From a checkpoint of a small masked image model.
Model: 48-pixel images, encoder width 192, decoder width 256.
Data: trained on telescope images of galaxies (Galaxy Zoo DECaLS), 88335 training examples, 25.5 epochs.
Rows from block 8 of the encoder of a small masked image model, named by matrix and row number. Rows with one number belong to one neuron. Each number is 500 + 50 x the weight over its row's rms, rounded and kept within 0 to 999. All counts start at 0. Numbers have three digits each.
After each neuron's rows are labels from the 100 images, of 14848, where the neuron reaches its highest value: "colour at peak" is the nearest of a few named colours to the mean colour under the peak. Only what is clearly more common there than usual is listed. The data: telescope images of galaxies (Galaxy Zoo DECaLS).
# fc1: MLP up (encoder.blocks.8.mlp.fc1.weight, 384x192), inputs 128-191
# fc2: MLP down (encoder.blocks.8.mlp.fc2.weight, 192x384, transposed), outputs 128-191

fc1.239:515541495569476429451618493538492547454388523457438523531544478564576431475597451577535557480567538478558428511594509397429477434434501486540456553606496508441450544500499446505455497505495562
fc2.239:500473434546421515577451420425576452458490491557495456411467498439545480534561534470478499482415437538507517434460516579541502466507438404461548475444535521508522511500490567469509456548445476
colour at peak: brown

fc1.43:453505465400495521433466455472523572533502446524593523504431506518543543553526512539529516446530483556518548428562516565489504483555538496482441507550461451436487508550444538445542474440439409
fc2.43:532457422599487520471477461445400435463463501523409559527596463469504535532578417482425555569538484464497479501520447539479549464497449464512503517475495526448516545490562527520473552553585544
colour at peak: brown

fc1.214:496478501401574532555577525459463483509541450491536484527505486516511543498420424469566558552440463532439451569567455422493504515534504522449523550522582534465475543443568529465499483493452543
fc2.214:546446454544412485522423577495466491452495534542479446449519548442434557390600565508457530462518484467535557464483528525503484515463534684592493467488478405470514460515433527466511542475481533
colour at peak: grey; pink

fc1.364:546533486561480498524423562443468553483534543456504534525467505482539516509540625602467524518520511501457533502405561505561514555476487375496498515512461520470535521465517515459528555511561508
fc2.364:501518523499525493509482489487499516427465481474495497395557496461545486562543531509475475480512485516503517622431568567499479515506446318543545561469536536473433558494469458488507535518468521
colour at peak: white; pink

fc1.189:487448491392522520528529529507493472411528535484562542466492451554525531465519511550550479502562531598503460517551517513521556479500562493529434448588519456466514402455522466484573505581538515
fc2.189:586416460600486527533438465540510513541400526393642539485526490464532443455571453522549558453529495500436524491466519482524534485493495530430441524481472479446490535575481489517563576463569470
colour at peak: brown

fc1.203:487560460390448555433446429407456428521524523548561439511362504522437526546525580492475495457448496497452571559479513546485484580443517594471538525498464517605507495558423503492550400443483535
fc2.203:496527509576511484659521536554553498511570488432473458513517534507536466552474463419526563622403502511522438483519392476510451486503497411531541505537507505552513536406637533478444450516492533
colour at peak: brown

fc1.278:448489488491483523615532514543557480535457513475428509542536496436432467425466462428504495534399529663549439584539435462525511503460493417514551479573475573482509523496470535519516496464451539
fc2.278:550518514530479522456451518424531543430483486494581498440477558478526590499608500562468467498596469504505496503559483544541494483482464744497522579497529416540437444567462483468471546536545489
colour at peak: grey

fc1.200:536414477510589527571600500531579490441495471471501472530545403495510518506456438442471530529438489489559587543453497456520436466508579436479415494584476416562427506450438418439524540503508494
fc2.200:423478478533478524515395498473387467529554470461431508519491566519485521549519552501447451408497488496545453494547583617484466455435512428579604521444433532435494513476508596543472367432500581
colour at peak: grey

fc1.234:431491520516427535580547488446558477544493511428477565478464403620589502606508557415511398449590467588559499493536555527481523475508537559596534429369564365456539410470444448503532500478411455
fc2.234:525467487595506411517497479551560459506507417541438451478524611464481456414503489507449510563457559497426553483473448509488438527536394423476416542662452581499492471524578465469529430528511489
colour at peak: brown

fc1.154:412622574533500468501469477435518380544521505469421519470483449532514493483394517444536525583405461553526563420587361560509522495511452550536519460439472502473534428608518522460575516574455558
fc2.154:519455524620545528539427489521497545485516433470563436381558535510548464432591441509510509534578565502416443564451545598500464512492593351467407451532607506494465509498499483481462440471532480
colour at peak: brown

fc1.212:500484488413528527571542548496460550553556460544515505513432527441517508517394463405534519586380494551567529520563427409501483470490493492466478526518591567435551509424602571515498481500508496
fc2.212:550450510531438507545475548485502517466470510547515444462567526525443540448617502539459518470586468469504485473540538516477480529475494790558541531486540386475442473573430501522440558498495528
colour at peak: pink; grey

fc1.180:499595502525505582560549517622566515504550485528489506561447500528479505411485438534623445456403404561443522534463487394525553455489595499402539488519450475542529574551484457500525493497494520
fc2.180:490509509506455567500573557538514470526484506465432584455543576495522490434530513543404576545518501410573423528456548413458544472457453400569414479444425406481506549617554484462451432520620470
colour at peak: brown

fc1.194:535525499433447565480459454407579431523582421468448500481432574524504534497535568579449456625497520511471506441539574591435450399497489541492482481514583456505465493505385487446468495532455470
fc2.194:499425558469540438540511529514490507506548492545482559481490577513540555509450510517519550457573477445497561512494463415608545526518547515557505577504432501497512546450595533578413489515537484
colour at peak: grey; brown

fc1.254:534549566528471541472483540454520566555460429410546573512514512473426451514510490452538496469532544547603512538515509495485520478501508421490442587481568557464425489450468413545559560391513455
fc2.254:454415449479553479565469532487484479473542499551398477482489496533592534440467480486456472502538374458419500464475605428475489513544509612478575478501448501551551565533521517431485427479436538
colour at peak: grey

fc1.51:514528559557561497435507544493422473569420478455617449495560552494480545575480525489387535424527574479609539494560560490494428537526486521439539445472442593533537468487432481532497493504445496
fc2.51:464460411468384541538492463489554577460503483544451563518425442506592487445474435443568462562492414567442472436492549442507529461513528486526442549545506456540495544436524467462520558469537497
colour at peak: brown

fc1.32:475497530571508494594428588494460475478459422565528440574495476524419519521544501505402437489395420552493545543538563474460455663512513490497517474494410607498425424480450440464437634524445447
fc2.32:560532489537491459426539514440495491524537530465470563401439574487618542469510555482529533532547569472539524427433402485592557469482535513552441568521527480440491576420457550577522405483587543
colour at peak: grey

fc1.237:512478494424527505581585517475444509484514478476516480544497490481486539500454488478510530536416454523477507537581421395508495517521522504430516533529561558433517513438540574506494511525481536
fc2.237:530457500510435552499473574502483467453518509571506442457556530487471559371582509487466527433528510474473518480515547516497471514468524736586510499503495408487495503513450474462473568460495509
colour at peak: grey; pink

fc1.207:498480500412525507592563530468454516523550469508529507513451511464479514501428491429530517570425472545526516532573431403509500487485514484426498528535547574407534493434576586506487484519492517
fc2.207:538473516537423532523490551504482501460482517551502432477584542501472552409589494523465537445537484458482497480521552511496475536484501775593532513490537382497468502552448464506435578483501521
colour at peak: pink; grey

fc1.119:486508493489467534530541543495527512410485495416437480531590354486561519521447564506483514473468438474449496562433479480539454532413568456442538560517520568548486594494369517469483449513492489
fc2.119:488491580590519478479445477476463564551501478526500490471451645470551409478531501506500522527473516537495515444491516469521478491497537414625521512494519526350491427417512569477468464447595546
colour at peak: grey