A small masked image model, trained from scratch.
Model: 48-pixel images, encoder patch size [4, 4], encoder width 192.
Training: 8800 steps, batches of 256.
Data: trained on telescope images of galaxies (Galaxy Zoo DECaLS), 88335 training examples, 25.5 epochs.
Rows from block 8 of the encoder of a small masked image model, named by matrix and row number. Rows with one number belong to one neuron. Each number is 500 + 40 x the weight over its row's rms, rounded and kept within 0 to 999. All counts start at 0. Numbers have three digits each. After the name is the row's rms in percent of the matrix's.
After each neuron's rows are labels from the 100 images, of 14848, where the neuron reaches its highest value: "strongest on" is what is common among them. Only what is clearly more common there than usual is listed. The data: telescope images of galaxies (Galaxy Zoo DECaLS). In brackets: how many of the 100, against the usual share in percent.
# fc1: MLP up (encoder.blocks.8.mlp.fc1.weight, 384x192), inputs 64-127
# fc2: MLP down (encoder.blocks.8.mlp.fc2.weight, 192x384, transposed), outputs 64-127

fc1.276 089:521558571496545579473498439534482542425503407492470456454471621568516455452523540461491467590439454483495548479465557456537551435529538477507597549504583495520455474505489459439474523507504487
fc2.276 094:454479521491483502516575502401556498528505524530531507518506459440467518494517433485528513446527459570488440516530506488490509521456432458542473505489545481447550482508541512521502468433474452
strongest on: shape: star or artifact (47 vs 1.3)

fc1.218 086:509547574468496558440508496518468459378498513485481500479512520493501479472442559536497402481581569554550494485450561574534471517524463494468497500562488569456496508556528516437482466555511509
fc2.218 091:508448538567481522571492500476546495543580485520482517510476454467412475538479501438505574513562518465413390516512516552435589525498452473579522508525495480549513522476533477529514512538526505
strongest on: shape: star or artifact (29 vs 1.3)

fc1.374 095:484527479548475465510549472552422466487478518569513530521460530641540464467470546521437479502507435515510507506541440459452508516466518512534569483521480509553501527546471458514486499549466498
fc2.374 090:570464490501480488498567475473545495517548505548480571481494469432473519512514499529447504493493530468467514466491548447472511419511503563537458477510498479480460415484565454469533440526441522
strongest on: shape: featured or disk (61 vs 30.5); edge-on disk: no (55 vs 24.7); bulge size: small (25 vs 7.2)

fc1.206 062:604476466505490573507417585440523496524536523439513488538500511431467475458483499442483501540557544497455519496457450491548425527523492461487530436501490464519464531499496495570491466520483513
fc2.206 104:410514546511519458488558399545516480484480486569478534443485508524549499539526469522474507509481467508513494524504539509449574443454550537509504534463504526501562445498492477468527531507496500
strongest on: shape: star or artifact (40 vs 1.3)

fc1.167 128:563502439556519466516473532515503507456429481462503405506553525475525560570453536497447505522468520466500486552479494536554512501538546455538487575511543528480500493398452562473496518541415575
fc2.167 122:505509527462487486529496552501550532462463572487491485475449454532501491521487465519543562397482457548495523470500428582523537475529486524459485535461521587497466537476542458478425482504506514
strongest on: shape: star or artifact (30 vs 1.3)

fc1.84 098:496461507526520445541550504532475432508465521514453421436529505518578490457559511455548487502516528530514487497475510481482498435532443514420532479515502501481499487517530506483564444466539467
fc2.84 098:492522447445456572509461528463544548440522536549565529549512460571476468559466472506411503476491463533525509546519492503566530482548495434559512413482501515551492510434523522475458492531441514
strongest on: shape: star or artifact (26 vs 1.3)

fc1.75 111:514443469473529453463509472541545523555512448482544581565502522519493489484521439521492420453486537493508483458525448521481545500520537534502547588498512514586442521534538426522553535501501539
fc2.75 112:441496572498523527542532462532488497490508504474542425478505529436459511491531524473495524540558536546483510497549471471507447446460518416543522441457475510517509555534509529437414472439497520
strongest on: shape: featured or disk (67 vs 30.5); bulge size: small (25 vs 7.2)

fc1.177 086:468582444465444587535586496543451486482594479474461413484436443539417499533550571533484372508432540527520511512508590506464479435480479542445435535527480477509435550478476526523515537481528541
fc2.177 078:490407539528519532460491476520540426480482484529513540448536546409479513492512485455465564555452469449474526476435549494531578503566576466521520473504522486551489431454495530515500475531457455
strongest on: shape: star or artifact (30 vs 1.3)

fc1.48 097:510405539487447497444509557543473441523494463409518525478494481482568497530558536410569476500608511535455531483569491479494526500459513472513502506478556471507549408513500503498458435533486464
fc2.48 097:442487507500514407518477458444508492508479551543524496447510523519431410514468480537481527518510481520559458525504489501473566521573533520490512503459462523534505572462469502502467555442516502
strongest on: shape: star or artifact (41 vs 1.3)

fc1.221 087:481478537560519534513455451455488466520478536490512492541486449505482550448461516487453531513549489444587564490507555445457489446532556499520537532588418512523510447523510506450516519539482598
fc2.221 090:460519520516517513520525545529492456524488436473425509449609434480493453460469464497487553487522467488468469476472526588503509564447516539448502561486493533446432522507528534577452542495483418
strongest on: shape: star or artifact (25 vs 1.3)

fc1.380 084:524440525536457531519528455473516534541505499529501484491536495437524502473480464543548468528470455517548370480467504469522476509545511580554504499438480482512525480471500553492530494510520472
fc2.380 092:488514480492547470524447573473481505495476511518524515500461505515526496517463564506490559498566556502442501535457526539475499572417498457504476534529587508490452592479485531435493571545591516
strongest on: shape: star or artifact (46 vs 1.3)

fc1.223 095:554445473479517506516525465483570501503455510563434483486531593473481483524478516526479447519536522527373472404530545496507476506426484467458528517536456478554467518531529503540452498476439507
fc2.223 091:482572526569480509505483482496462408506549508508547443511513469489478492448518509453483524548497428565568455591497451543526430460517505547425510471435536536437579522502442512446508556507463517
strongest on: shape: star or artifact (26 vs 1.3)

fc1.115 095:503504479550431522472484499462517523552466432468523540487480558506462464517417427438486476498474504509567498511455484417517497496510535555502510496481511572484473586501499481550452496506424482
fc2.115 096:438563550482515532486507511513533481464532496489455475531498494568496521416545516488499520509626473552531479518507544518466569543432444495488490592477494477525523456489458444519489484483516508
strongest on: shape: featured or disk (70 vs 30.5); edge-on disk: no (64 vs 24.7); spiral arms: yes (49 vs 18.8)

fc1.53 097:521552477482541449476437513559512590412503506489511542558491505524534526577479459592481469450502538499462505482506536492528554474521568492491536499500498496508484539495461574559483469532478520
fc2.53 110:525527506527484486524529519486486477412490527508538505466508493513377485476494512499427476501518526552492469481537552503434536526549505475496515431500523533542488564449497497487467502537516541
strongest on: shape: featured or disk (60 vs 30.5); edge-on disk: no (50 vs 24.7); bar: no (31 vs 12.9)

fc1.342 123:472517476561522486409539427542567406497479526498515521585498464549620405514469463478406527509506574513501497441469557469510470533473513490478473467503535571535532575510443501516505523448465460
fc2.342 117:533491428466529528486574536497500506494452488540452456441519528507451450479527461486558494489549523489468500430568471515470559440585566501489457524473481478455371506474494538534475465501585566
strongest on: shape: featured or disk (82 vs 30.5); edge-on disk: no (57 vs 24.7); spiral arms: yes (55 vs 18.8)

fc1.257 123:497440533482482520489530501499471459500520514395486535490503498506503465500487551490510550476463507483553537494470466473540539559538489518529552511483476537468499492545512447494568445550593587
fc2.257 115:440580465551469470565489544506519541544505461575478507551544424548470484484506450479495472466544505364534523573497562509503538508512523478435471483506476520472530521563511524558490573416530525
strongest on: shape: featured or disk (60 vs 30.5); edge-on disk: no (55 vs 24.7)

fc1.159 118:501516485525569480519518454514556491479459472485479440499474453500487458416541415546521458549478582519474436531522559504418492494527474447563501521576466480491473529528477498535546475523442479
fc2.159 114:423519518521525543466518471457481511428477507506560485464529519547511517507518515448485522515498504511539458499523483426514505494474443491416479507514503504414451544482543593616428522527545473
strongest on: shape: featured or disk (86 vs 30.5); edge-on disk: no (63 vs 24.7); spiral arms: yes (59 vs 18.8)

fc1.123 013:525539439566440519456498498495510514437510512480470501524476468451471495466567496442456545466475506439537524476520544511445443505494434508531489524494569550525472542543503480472513433533580509
fc2.123 024:502464601507510513499497486521484476612507534481491437540461498501547496549450501543503436465515514511490488551464480506523530483465531519425492454522426430465508441449511529523516533465482535
strongest on: shape: featured or disk (71 vs 30.5); edge-on disk: no (62 vs 24.7); spiral arms: yes (52 vs 18.8)

fc1.107 084:567493428565616492493484531507529414497530502477454486471470427464416477481474500469460483461452513412580522452477480452479482538486514512535486483593520535517502514489496569541520528503518485
fc2.107 084:534467519452456550496522524469434516468431511485570562532542547493557435492494416511450590536514488499479458525450491499470507506500524572436415447541446512537446538554527394503476500531516515
strongest on: shape: featured or disk (68 vs 30.5); edge-on disk: no (59 vs 24.7); spiral arms: yes (49 vs 18.8)

fc1.180 095:540480545549484461472390521466474453455526535520535491488516479487519471495428510519495478593538508516540480491519494565516488488477530493508480485464491473551516442511396553380482501482456532
fc2.180 096:568505432481513489534530435532416456468509465497457422485465550479471509441460450513500564493533476541498471557500518582523501514507473463448533461539541447513567511485531522546521533491492548
strongest on: shape: featured or disk (64 vs 30.5); edge-on disk: yes (57 vs 5.2); roundness: cigar-shaped (35 vs 8.1)

fc1.7 095:533521456512469461494484453485541479507562522516482503502604491535515510515501401492530557489525542457516475460471502470527508510486498542463530481545573430417494474565566535542536439411442608
fc2.7 111:465505544433533521500540532530479499477419508521541509458418460460508469524553610523433489531460434542472516537444482506437466466549521463544517505478452548538498536485452495449521500580511421
strongest on: shape: featured or disk (73 vs 30.5); edge-on disk: no (67 vs 24.7); spiral arms: yes (46 vs 18.8)

fc1.208 109:508496543520472508571470474483472471515513524535464489468487510509592556564603603549442512528528531476516460550565479507480456510489506517544457521565493500549438500455445468563529537475512422
fc2.208 102:519533447562547512495596543549459455528493502529563540524479483524501501531509423531488442512518528402401500496489530534440521455491589498515518452530489450456531500424554520538446500451455491
strongest on: shape: featured or disk (60 vs 30.5); edge-on disk: no (53 vs 24.7); spiral arms: yes (41 vs 18.8)

fc1.16 096:579475515567435557494469471479566532455517523446471474515484565512471428490463545513496484493439580466500511517498446468516496531516500562504511508514501550438527540525526530558436564513482515
fc2.16 091:435546492521503533508478536485542529465432490534464500477539478505475537512534518454501581497526475582574492525543500483557527475465457445534505476527493475460483512514414517443538505504514450
strongest on: shape: featured or disk (63 vs 30.5); edge-on disk: no (56 vs 24.7); bar: no (32 vs 12.9)

fc1.124 059:487522463603513504450513511559474414514530551459431598576505502433430467541524560529485459435508565488473513412408454478466481422526476531520531485498491470471481521495429477514487542509544449
fc2.124 071:539460503454494508474549498421480516489531483522561471462556441534566486395489435444526509514490464524468504528597547483511550546535535441472441485485514502536511466529509496500536448454500554
strongest on: spiral arms: yes (40 vs 18.8)

fc1.336 105:581455457542507470577479550511498483456496526529520553485527543564529481445539478439507501538440537482475380516467458499594453483506486425478488516530488519571439468409510548481442552453503468
fc2.336 100:501507520494499470479513473522503540499523411532468504445548438507517484529478473582491493468521478499514560555487547399501516554472566476476497414505488518453568479450518464576544564574514462
strongest on: shape: featured or disk (61 vs 30.5); edge-on disk: no (53 vs 24.7); spiral arms: yes (42 vs 18.8)

fc1.103 076:459489491545533506453474504459482535543453478527487518498467494541467493496502453490479419518420463503539491510456486551510471534561503555501541525464443562468502489476510558390513438477487496
fc2.103 079:498503509563531435499567533450511495462429569553490438463554476542461470453511557445462465420518485525532548548532566530452491484492571480510493417482506510511469506484502431517495565562576500
strongest on: shape: star or artifact (40 vs 1.3)

fc1.193 094:511531498511491576517546467461475424493457513539451522496485554495525395556504565518485467523478398512530482526503557485493546528451513530422502488442498562532489562477459515477418455483497509
fc2.193 088:499528525580518510543508522491583494513468512528621472534545468497567451472480442487540536491486534524475496487479524425532493432457394509474440490551548451448480486481536473565464501544466443
strongest on: shape: featured or disk (93 vs 30.5); edge-on disk: no (89 vs 24.7); spiral arms: yes (81 vs 18.8)

fc1.129 056:504495553564521508525555446471549564504465491472456421495485553515515521457483552503492489503558576494574487470500553537549488405511449478495476465486455501490529478573496481388479481573489458
fc2.129 066:452503504509468500505507504552497476595507482532522499529545476446559496547469497571539526553443443496438471617531488502465556549467532518462489444484511500510443516466484492544472524530498556
strongest on: shape: star or artifact (43 vs 1.3)

fc1.102 108:525536476558478532477551405470419472592519617539494555494520499549484527505478521497458526472564572487502524450519538515491532450530490535511536514569458485472547536468462487505468531530491506
fc2.102 107:464484503433504506498521497550451498533459474536485512508446508493462454498509537525421594461487555469452491555443492588533497572543537540524563510482455514513497429488515480571497510488475515
strongest on: shape: featured or disk (62 vs 30.5); edge-on disk: no (51 vs 24.7); spiral arms: yes (40 vs 18.8)

fc1.195 070:507520529535520536590484493522441435531529472417547465525501541440470438451453532460488510515505461565548495485540503465504496509551465538510514429542501502510514566553474445468553495522498413
fc2.195 074:513485467494429495449556522462530508522481498550585463518564499466512479573448536483505479443501519544467467520482533584469561480482534456493537471445449501479523535543498585513516569437477526
strongest on: shape: star or artifact (43 vs 1.3)

fc1.271 096:529456597513503454524461487505467461523485457508547509527436514573502486495492456553492531573600422522502450479463540501522555528493539508495588515508527505503441472472440492474450515465471469
fc2.271 105:531477466484433525546509467495548491467534539569396475531540439511494422547479466540571549484476436527479554414479543545475444476479442443493519478467455446462528528470535516520505519571427524
strongest on: shape: featured or disk (64 vs 30.5); edge-on disk: no (58 vs 24.7); spiral arms: yes (51 vs 18.8)

fc1.188 096:477439491522476477509469409494523473437466493454463488557412506567469450507524483559559500539547469454482482500583482483447579497560477469542494499553490536543494535532494499487496517513467447
fc2.188 084:503577462506597495528508501505449507518587502524522453522560542429499521586483485476526536502491534469548509500516440491515403466479528493492441564483538528525505499499525574484450515491500506
strongest on: shape: featured or disk (66 vs 30.5); edge-on disk: no (57 vs 24.7); bulge size: small (31 vs 7.2)

fc1.161 119:482509519486458495508521512463496459532509535459410437492466460518512488488462487461433487516515474529560488531509520596481506467570556480494483510443525506574443427532503529484547441447495531
fc2.161 118:504514491540493526532531561516549564443499580450508509536467510491541497519440459490451448547531510511511492509451499441520577530502461519542446437456491438530495507517561517525491464464512438
strongest on: shape: featured or disk (61 vs 30.5); edge-on disk: no (52 vs 24.7); spiral arms: yes (39 vs 18.8)

fc1.354 072:480507498570473508550422469499551512486478435457530523461442455500462510468511497518492498468507513477536419517542497505425550474514514422573460517550537583534583467477426516507490511479466543
fc2.354 074:481485522514557483483566520462481518525501567526478498521568517511541477517548447484528509546544423554524527460533519493493525505387496448516520477426469449516497508494490481468430462569482543
strongest on: shape: star or artifact (36 vs 1.3)

fc1.71 087:567417537525499482461535435495484396501521534448451503478432494427511473484469502500464475463474526502513530486466492519533492525536506506434487502442486473415435505553510468430535429601537476
fc2.71 082:516560506521506519552470517498512455519493462608493531509515472551520468533442506521494521536477440460533484525472606489479497478478488530526461392502523492506554543551578520527468533495560502
strongest on: shape: featured or disk (62 vs 30.5); edge-on disk: no (53 vs 24.7); spiral arms: yes (41 vs 18.8)

fc1.236 096:504508470516458452443488572479513499500547497490584578530531536408499473468433525488449544524541470533468560516497451539541458532475464513515508505493453508477569477471440498442508485498484456
fc2.236 086:589530554568492501489517442520480445543477505486435495510527522521458501465454500505478545538480515529446542464467532466505509528519488470468515515582554503459576478449511626534471514499469432
strongest on: shape: featured or disk (66 vs 30.5); edge-on disk: yes (56 vs 5.2); roundness: cigar-shaped (27 vs 8.1)

fc1.67 128:490509500566422585453484565521493530500569449469431471448523505534480439464462491420486604449560559597466469419488552503459466496493535487505488458499501434606486457481586552484451454522443502
fc2.67 141:524511501531552495483422463524541465485528438489446476460509479526434456503489470463505550520534495562498399511512476495499531510512468479455559428509530479560521483456540497557472523462491495
strongest on: shape: star or artifact (44 vs 1.3)

fc1.121 104:552434530586419505493431532573453558489553561464498474518519537568507474530414540520434501536502498486458480503538473464563601485477521453509489514537468552484552450437541517529482504458519503
fc2.121 097:579521522542478560470528486494519516429548492600533541522583398454474508547559500428498559468478487525516444554496412443503413552491495486456443469521490495495497530493470522434535486522530496
strongest on: shape: featured or disk (60 vs 30.5); edge-on disk: no (57 vs 24.7); spiral arms: yes (45 vs 18.8)

fc1.111 114:531548427454459480518484439535477420560476569530494476473436501530495455463438457422505552471538485452547564468498509462534498475595482519491478544533550446466475498567557473539561572570465522
fc2.111 111:522493534542531554517465566458501547494496518428489603492519531469500539486493518564475449483442525577445525500447503533467507431473533494532554479532485477489538509481566514488506472477472523
strongest on: shape: featured or disk (62 vs 30.5); edge-on disk: no (55 vs 24.7); spiral arms: yes (40 vs 18.8)

fc1.22 064:516524467574441548464453543490406555455492531548538467483541481484471538486544470541511473632532466447535460417466520560542439463459531524507518487498557525554554453525483540505422530442439515
fc2.22 090:502467532486548471564487428528588445576496547473480539519464555539577485548461541483505507372460530473421561531527478491482562565574515487469495465518450475479471521468524477490589467526568483
strongest on: shape: star or artifact (46 vs 1.3)

fc1.243 009:449472457560484519499519515513496497455484502471469465543532446548464477507588500513500573514473505414525520499523521458475451533509442525529499468511561504487414557555520467484570456556550510
fc2.243 019:548524556523489526512478459521521497558494501555516469535425518450545513478414533509485424429508510506480492588459542518515515435452503506461469504478433479493563398473511531534483518482512530
strongest on: spiral arms: yes (39 vs 18.8)

fc1.211 093:520480507516493460439477500489498477423474563487504558504502513550500505479549506518481484460393559516539460540544482520441489399481529515453501560481492477524507500500473471487538604563513458
fc2.211 087:523568509415501543571564489523536530590492497474519469525491499520477504440526507508479467514476557482439566466487478529530539507455461562540483460561469416455536442554506445524488409533487550
strongest on: shape: featured or disk (64 vs 30.5); edge-on disk: no (58 vs 24.7); bulge size: small (33 vs 7.2)

fc1.90 094:534481448452507487452488471511518462533496555516545502477494459467588520489469474434473514515496490410605520477513504460508534406557472505523490506470502539469498499477497489585532516450481483
fc2.90 094:530469484474532548508516548586471485525541454505496497425510472419464506505569524518533492504511457600477442558511499439479534576528511525475442516480517426549440504506493519435460449542473421
strongest on: shape: featured or disk (78 vs 30.5); edge-on disk: no (69 vs 24.7); spiral arms: yes (58 vs 18.8)

fc1.142 125:497497545601569516539469543462516459440515488473532536509495505516485564473483519525509430523495524515525530525547562514455551488489518463531526467536435477558454568458425523516477475491538468
fc2.142 123:513496512416439512491472476472530529506481539501422508466472498505531446463488458460525523481498480501513500434412479487455550497555492540460539502453533511491557425582539462561493483548493517
strongest on: shape: featured or disk (73 vs 30.5); edge-on disk: no (69 vs 24.7); spiral arms: yes (59 vs 18.8)

fc1.370 131:479480552448485473535536434499471497435489371445524568474467523514475573484522563498507470460512563520491522475509468369466586547520506539506449426545522500478487515480509539512492476447509550
fc2.370 115:445505564525483516587470520457470480514463582513506514555512455495509474546439517562463457503491527484519579546458489538491529523467533526492475493409531481470495463593559555475474560552516473
strongest on: shape: star or artifact (35 vs 1.3)

fc1.239 112:516526519550524525465570522549531544493504399532524506416493466541510586489552468455462482586502508523507473426521527460502484513508516584495480538529461572458452530450480507445468465514472451
fc2.239 122:463446484563490492516500532483487485507512562445486509532501517519504437537454547541527552408510503433531574575434522542563529464579530412506515479482479538514471466489530489571502549472467529
strongest on: shape: featured or disk (91 vs 30.5); edge-on disk: no (87 vs 24.7); spiral arms: yes (75 vs 18.8)

fc1.78 110:499542528545516530425486547568504524510476560480500474504463562468557457437511518475479520480472491496535486535505448499506535489514492534534435496563440519512492496462473435547558492511548526
fc2.78 108:479470495482549467504527571542489470603483478469478462457569596465497534485461506517529512475482457489477546479513469527504455610481498500415487481418510453537567505543542460543450484429526560
strongest on: shape: featured or disk (61 vs 30.5)

fc1.269 107:528574507507543455498509499519531546521544547473468540435534497505528497468511555500469577447452505490554444467454446516552428504533482481462573532474438524486499532567480512452512449557533417
fc2.269 093:433540542527519507522510489472583505440533451526571481548558474539549420509480508518496482500497437526552425596477567397469507558477560458491474458506437436448525587472510555525484473432515466
strongest on: shape: star or artifact (38 vs 1.3)

fc1.165 122:518508587458427454495451464649459495459476492437557540451497496494474513524463515490422545488404504489582451453482550445449493497518448483529543505516572532491473534518474491495496510563475498
fc2.165 122:509473463493500571570580470462485464506516527528505495427533558466516466451565492543586493457512481530412533530590508477533461522503497519495464448456453480554515498494467549543480503451528583
strongest on: shape: featured or disk (85 vs 30.5); edge-on disk: no (72 vs 24.7); spiral arms: yes (67 vs 18.8)

fc1.356 078:455527579503527561503534514413485360513497539462494420435452506449472508478514500507468480513486453563525557466468469487519393494522538540526500567518524479520474497464539524496535486497520475
fc2.356 076:451476508564472487457537492511543556472460520499521495514463456510561482526456448551527468474451525557530499517575544592532552495492458413411564465414457482486576503517479439503503563446521565
strongest on: shape: star or artifact (42 vs 1.3)

fc1.235 057:514432480513512527509392557420489461508457381352482534521514524560511516466514508497457489580468500511516554488504515437505487500511540510518480538458504483471582499500452505536498489495439470
fc2.235 066:495521522523469523499546478514519648571537523604558448558510460469454461532472466434523503477507441538478487491449541459458537491436492492492426490433470482508510486517537500509486483448548521
strongest on: shape: star or artifact (36 vs 1.3)

fc1.245 110:586523424575541507429512554482503468504464461486519490513483487514517411483551511509488473504456515461489448447445422540540511488541528521544492512527455508490530491513563486513523487425503493
fc2.245 113:406529523455570480491569482524488503453537509486512495448511521479410528485520463410553521436520509520458455477528488472496508510469506511513481484435466506504495498492428451524554484560617540
strongest on: shape: featured or disk (80 vs 30.5); edge-on disk: no (76 vs 24.7); spiral arms: yes (63 vs 18.8)

fc1.272 099:541442552544461441518437477497448577454504500538481511424465479473517475477478498502486478506466503490627530475547464589453491565501474453549491530561473491554515460536480480518461530505476448
fc2.272 092:478561412491492518589539493454463380505560510524486505452422546514474462495543471532503517427534528492491459508498538504542451475583487565456447517495541468539566482481434527487488472519501531
strongest on: shape: featured or disk (63 vs 30.5); edge-on disk: yes (42 vs 5.2); roundness: cigar-shaped (26 vs 8.1)

fc1.285 101:476471546521509495520462506512511552482527522481475513525472552424567526526505486495462450586466446557538482521479470539521489535466557534494561497506510490406485486532478502493558496498601537
fc2.285 090:545363514483445517504545532533547534572486451495525483512536466501487491517557539480503552506534572479496490509511480479461509444567482535520503489419469570491540508512578496485466451479439506
strongest on: shape: star or artifact (29 vs 1.3)

fc1.199 076:456493525522526458507484493488512485436526519437533484594487471541575488562481528457450449538525533515507493564486447505463495491442506507449511541526451560440496461481537540588545452502516518
fc2.199 081:553461484588416549510515512505544494506490481508511503490506523455440502519445515455488583506490531476536517520438526461488585548474585439528472498503492494514520506503433477430487521521557429
strongest on: shape: featured or disk (62 vs 30.5); edge-on disk: no (51 vs 24.7); spiral arms: yes (42 vs 18.8)

fc1.11 117:454517485483478453468508379465508527522467506487547521388480496516523496493495468464506514580540472455495487555543469485529490451556480503542499477536495543503502425497471515527434501503485448
fc2.11 106:454546494470551476512442522506465527491513556465426487499488494447482549517565471492494488514511516508517555495521505477528535554464515471500480534402566544443449554514494489455496493458553465
strongest on: shape: featured or disk (60 vs 30.5); bar: no (32 vs 12.9)

fc1.106 079:548503532529433540502508500519497528492552351441452549427585531536540458436482601454498485583483491537429472489495592546449504444502536465510508480494422464558498450515513502564462481514490517
fc2.106 082:488557536567543470482435475521546513513460542541464502412474491500503517442539442485535567447536549589466486488473486523517502461462514549502554505481560534492542483465525516505498510486441509
strongest on: shape: star or artifact (47 vs 1.3)

fc1.41 107:502553557478437491540437465519431495586523485541557510470584488493493486477483468534471494472534447404524479471437453471478507434543486519511562477537521429458516429486517546544486493511462589
fc2.41 116:551479487461557447461582551458558462462494528506473473423465560475455458560568535452568552460464503524480450465504464520567475469495528482460532517496475543541485497448477456453519435498512394
strongest on: shape: featured or disk (61 vs 30.5); edge-on disk: no (55 vs 24.7); spiral arms: yes (39 vs 18.8)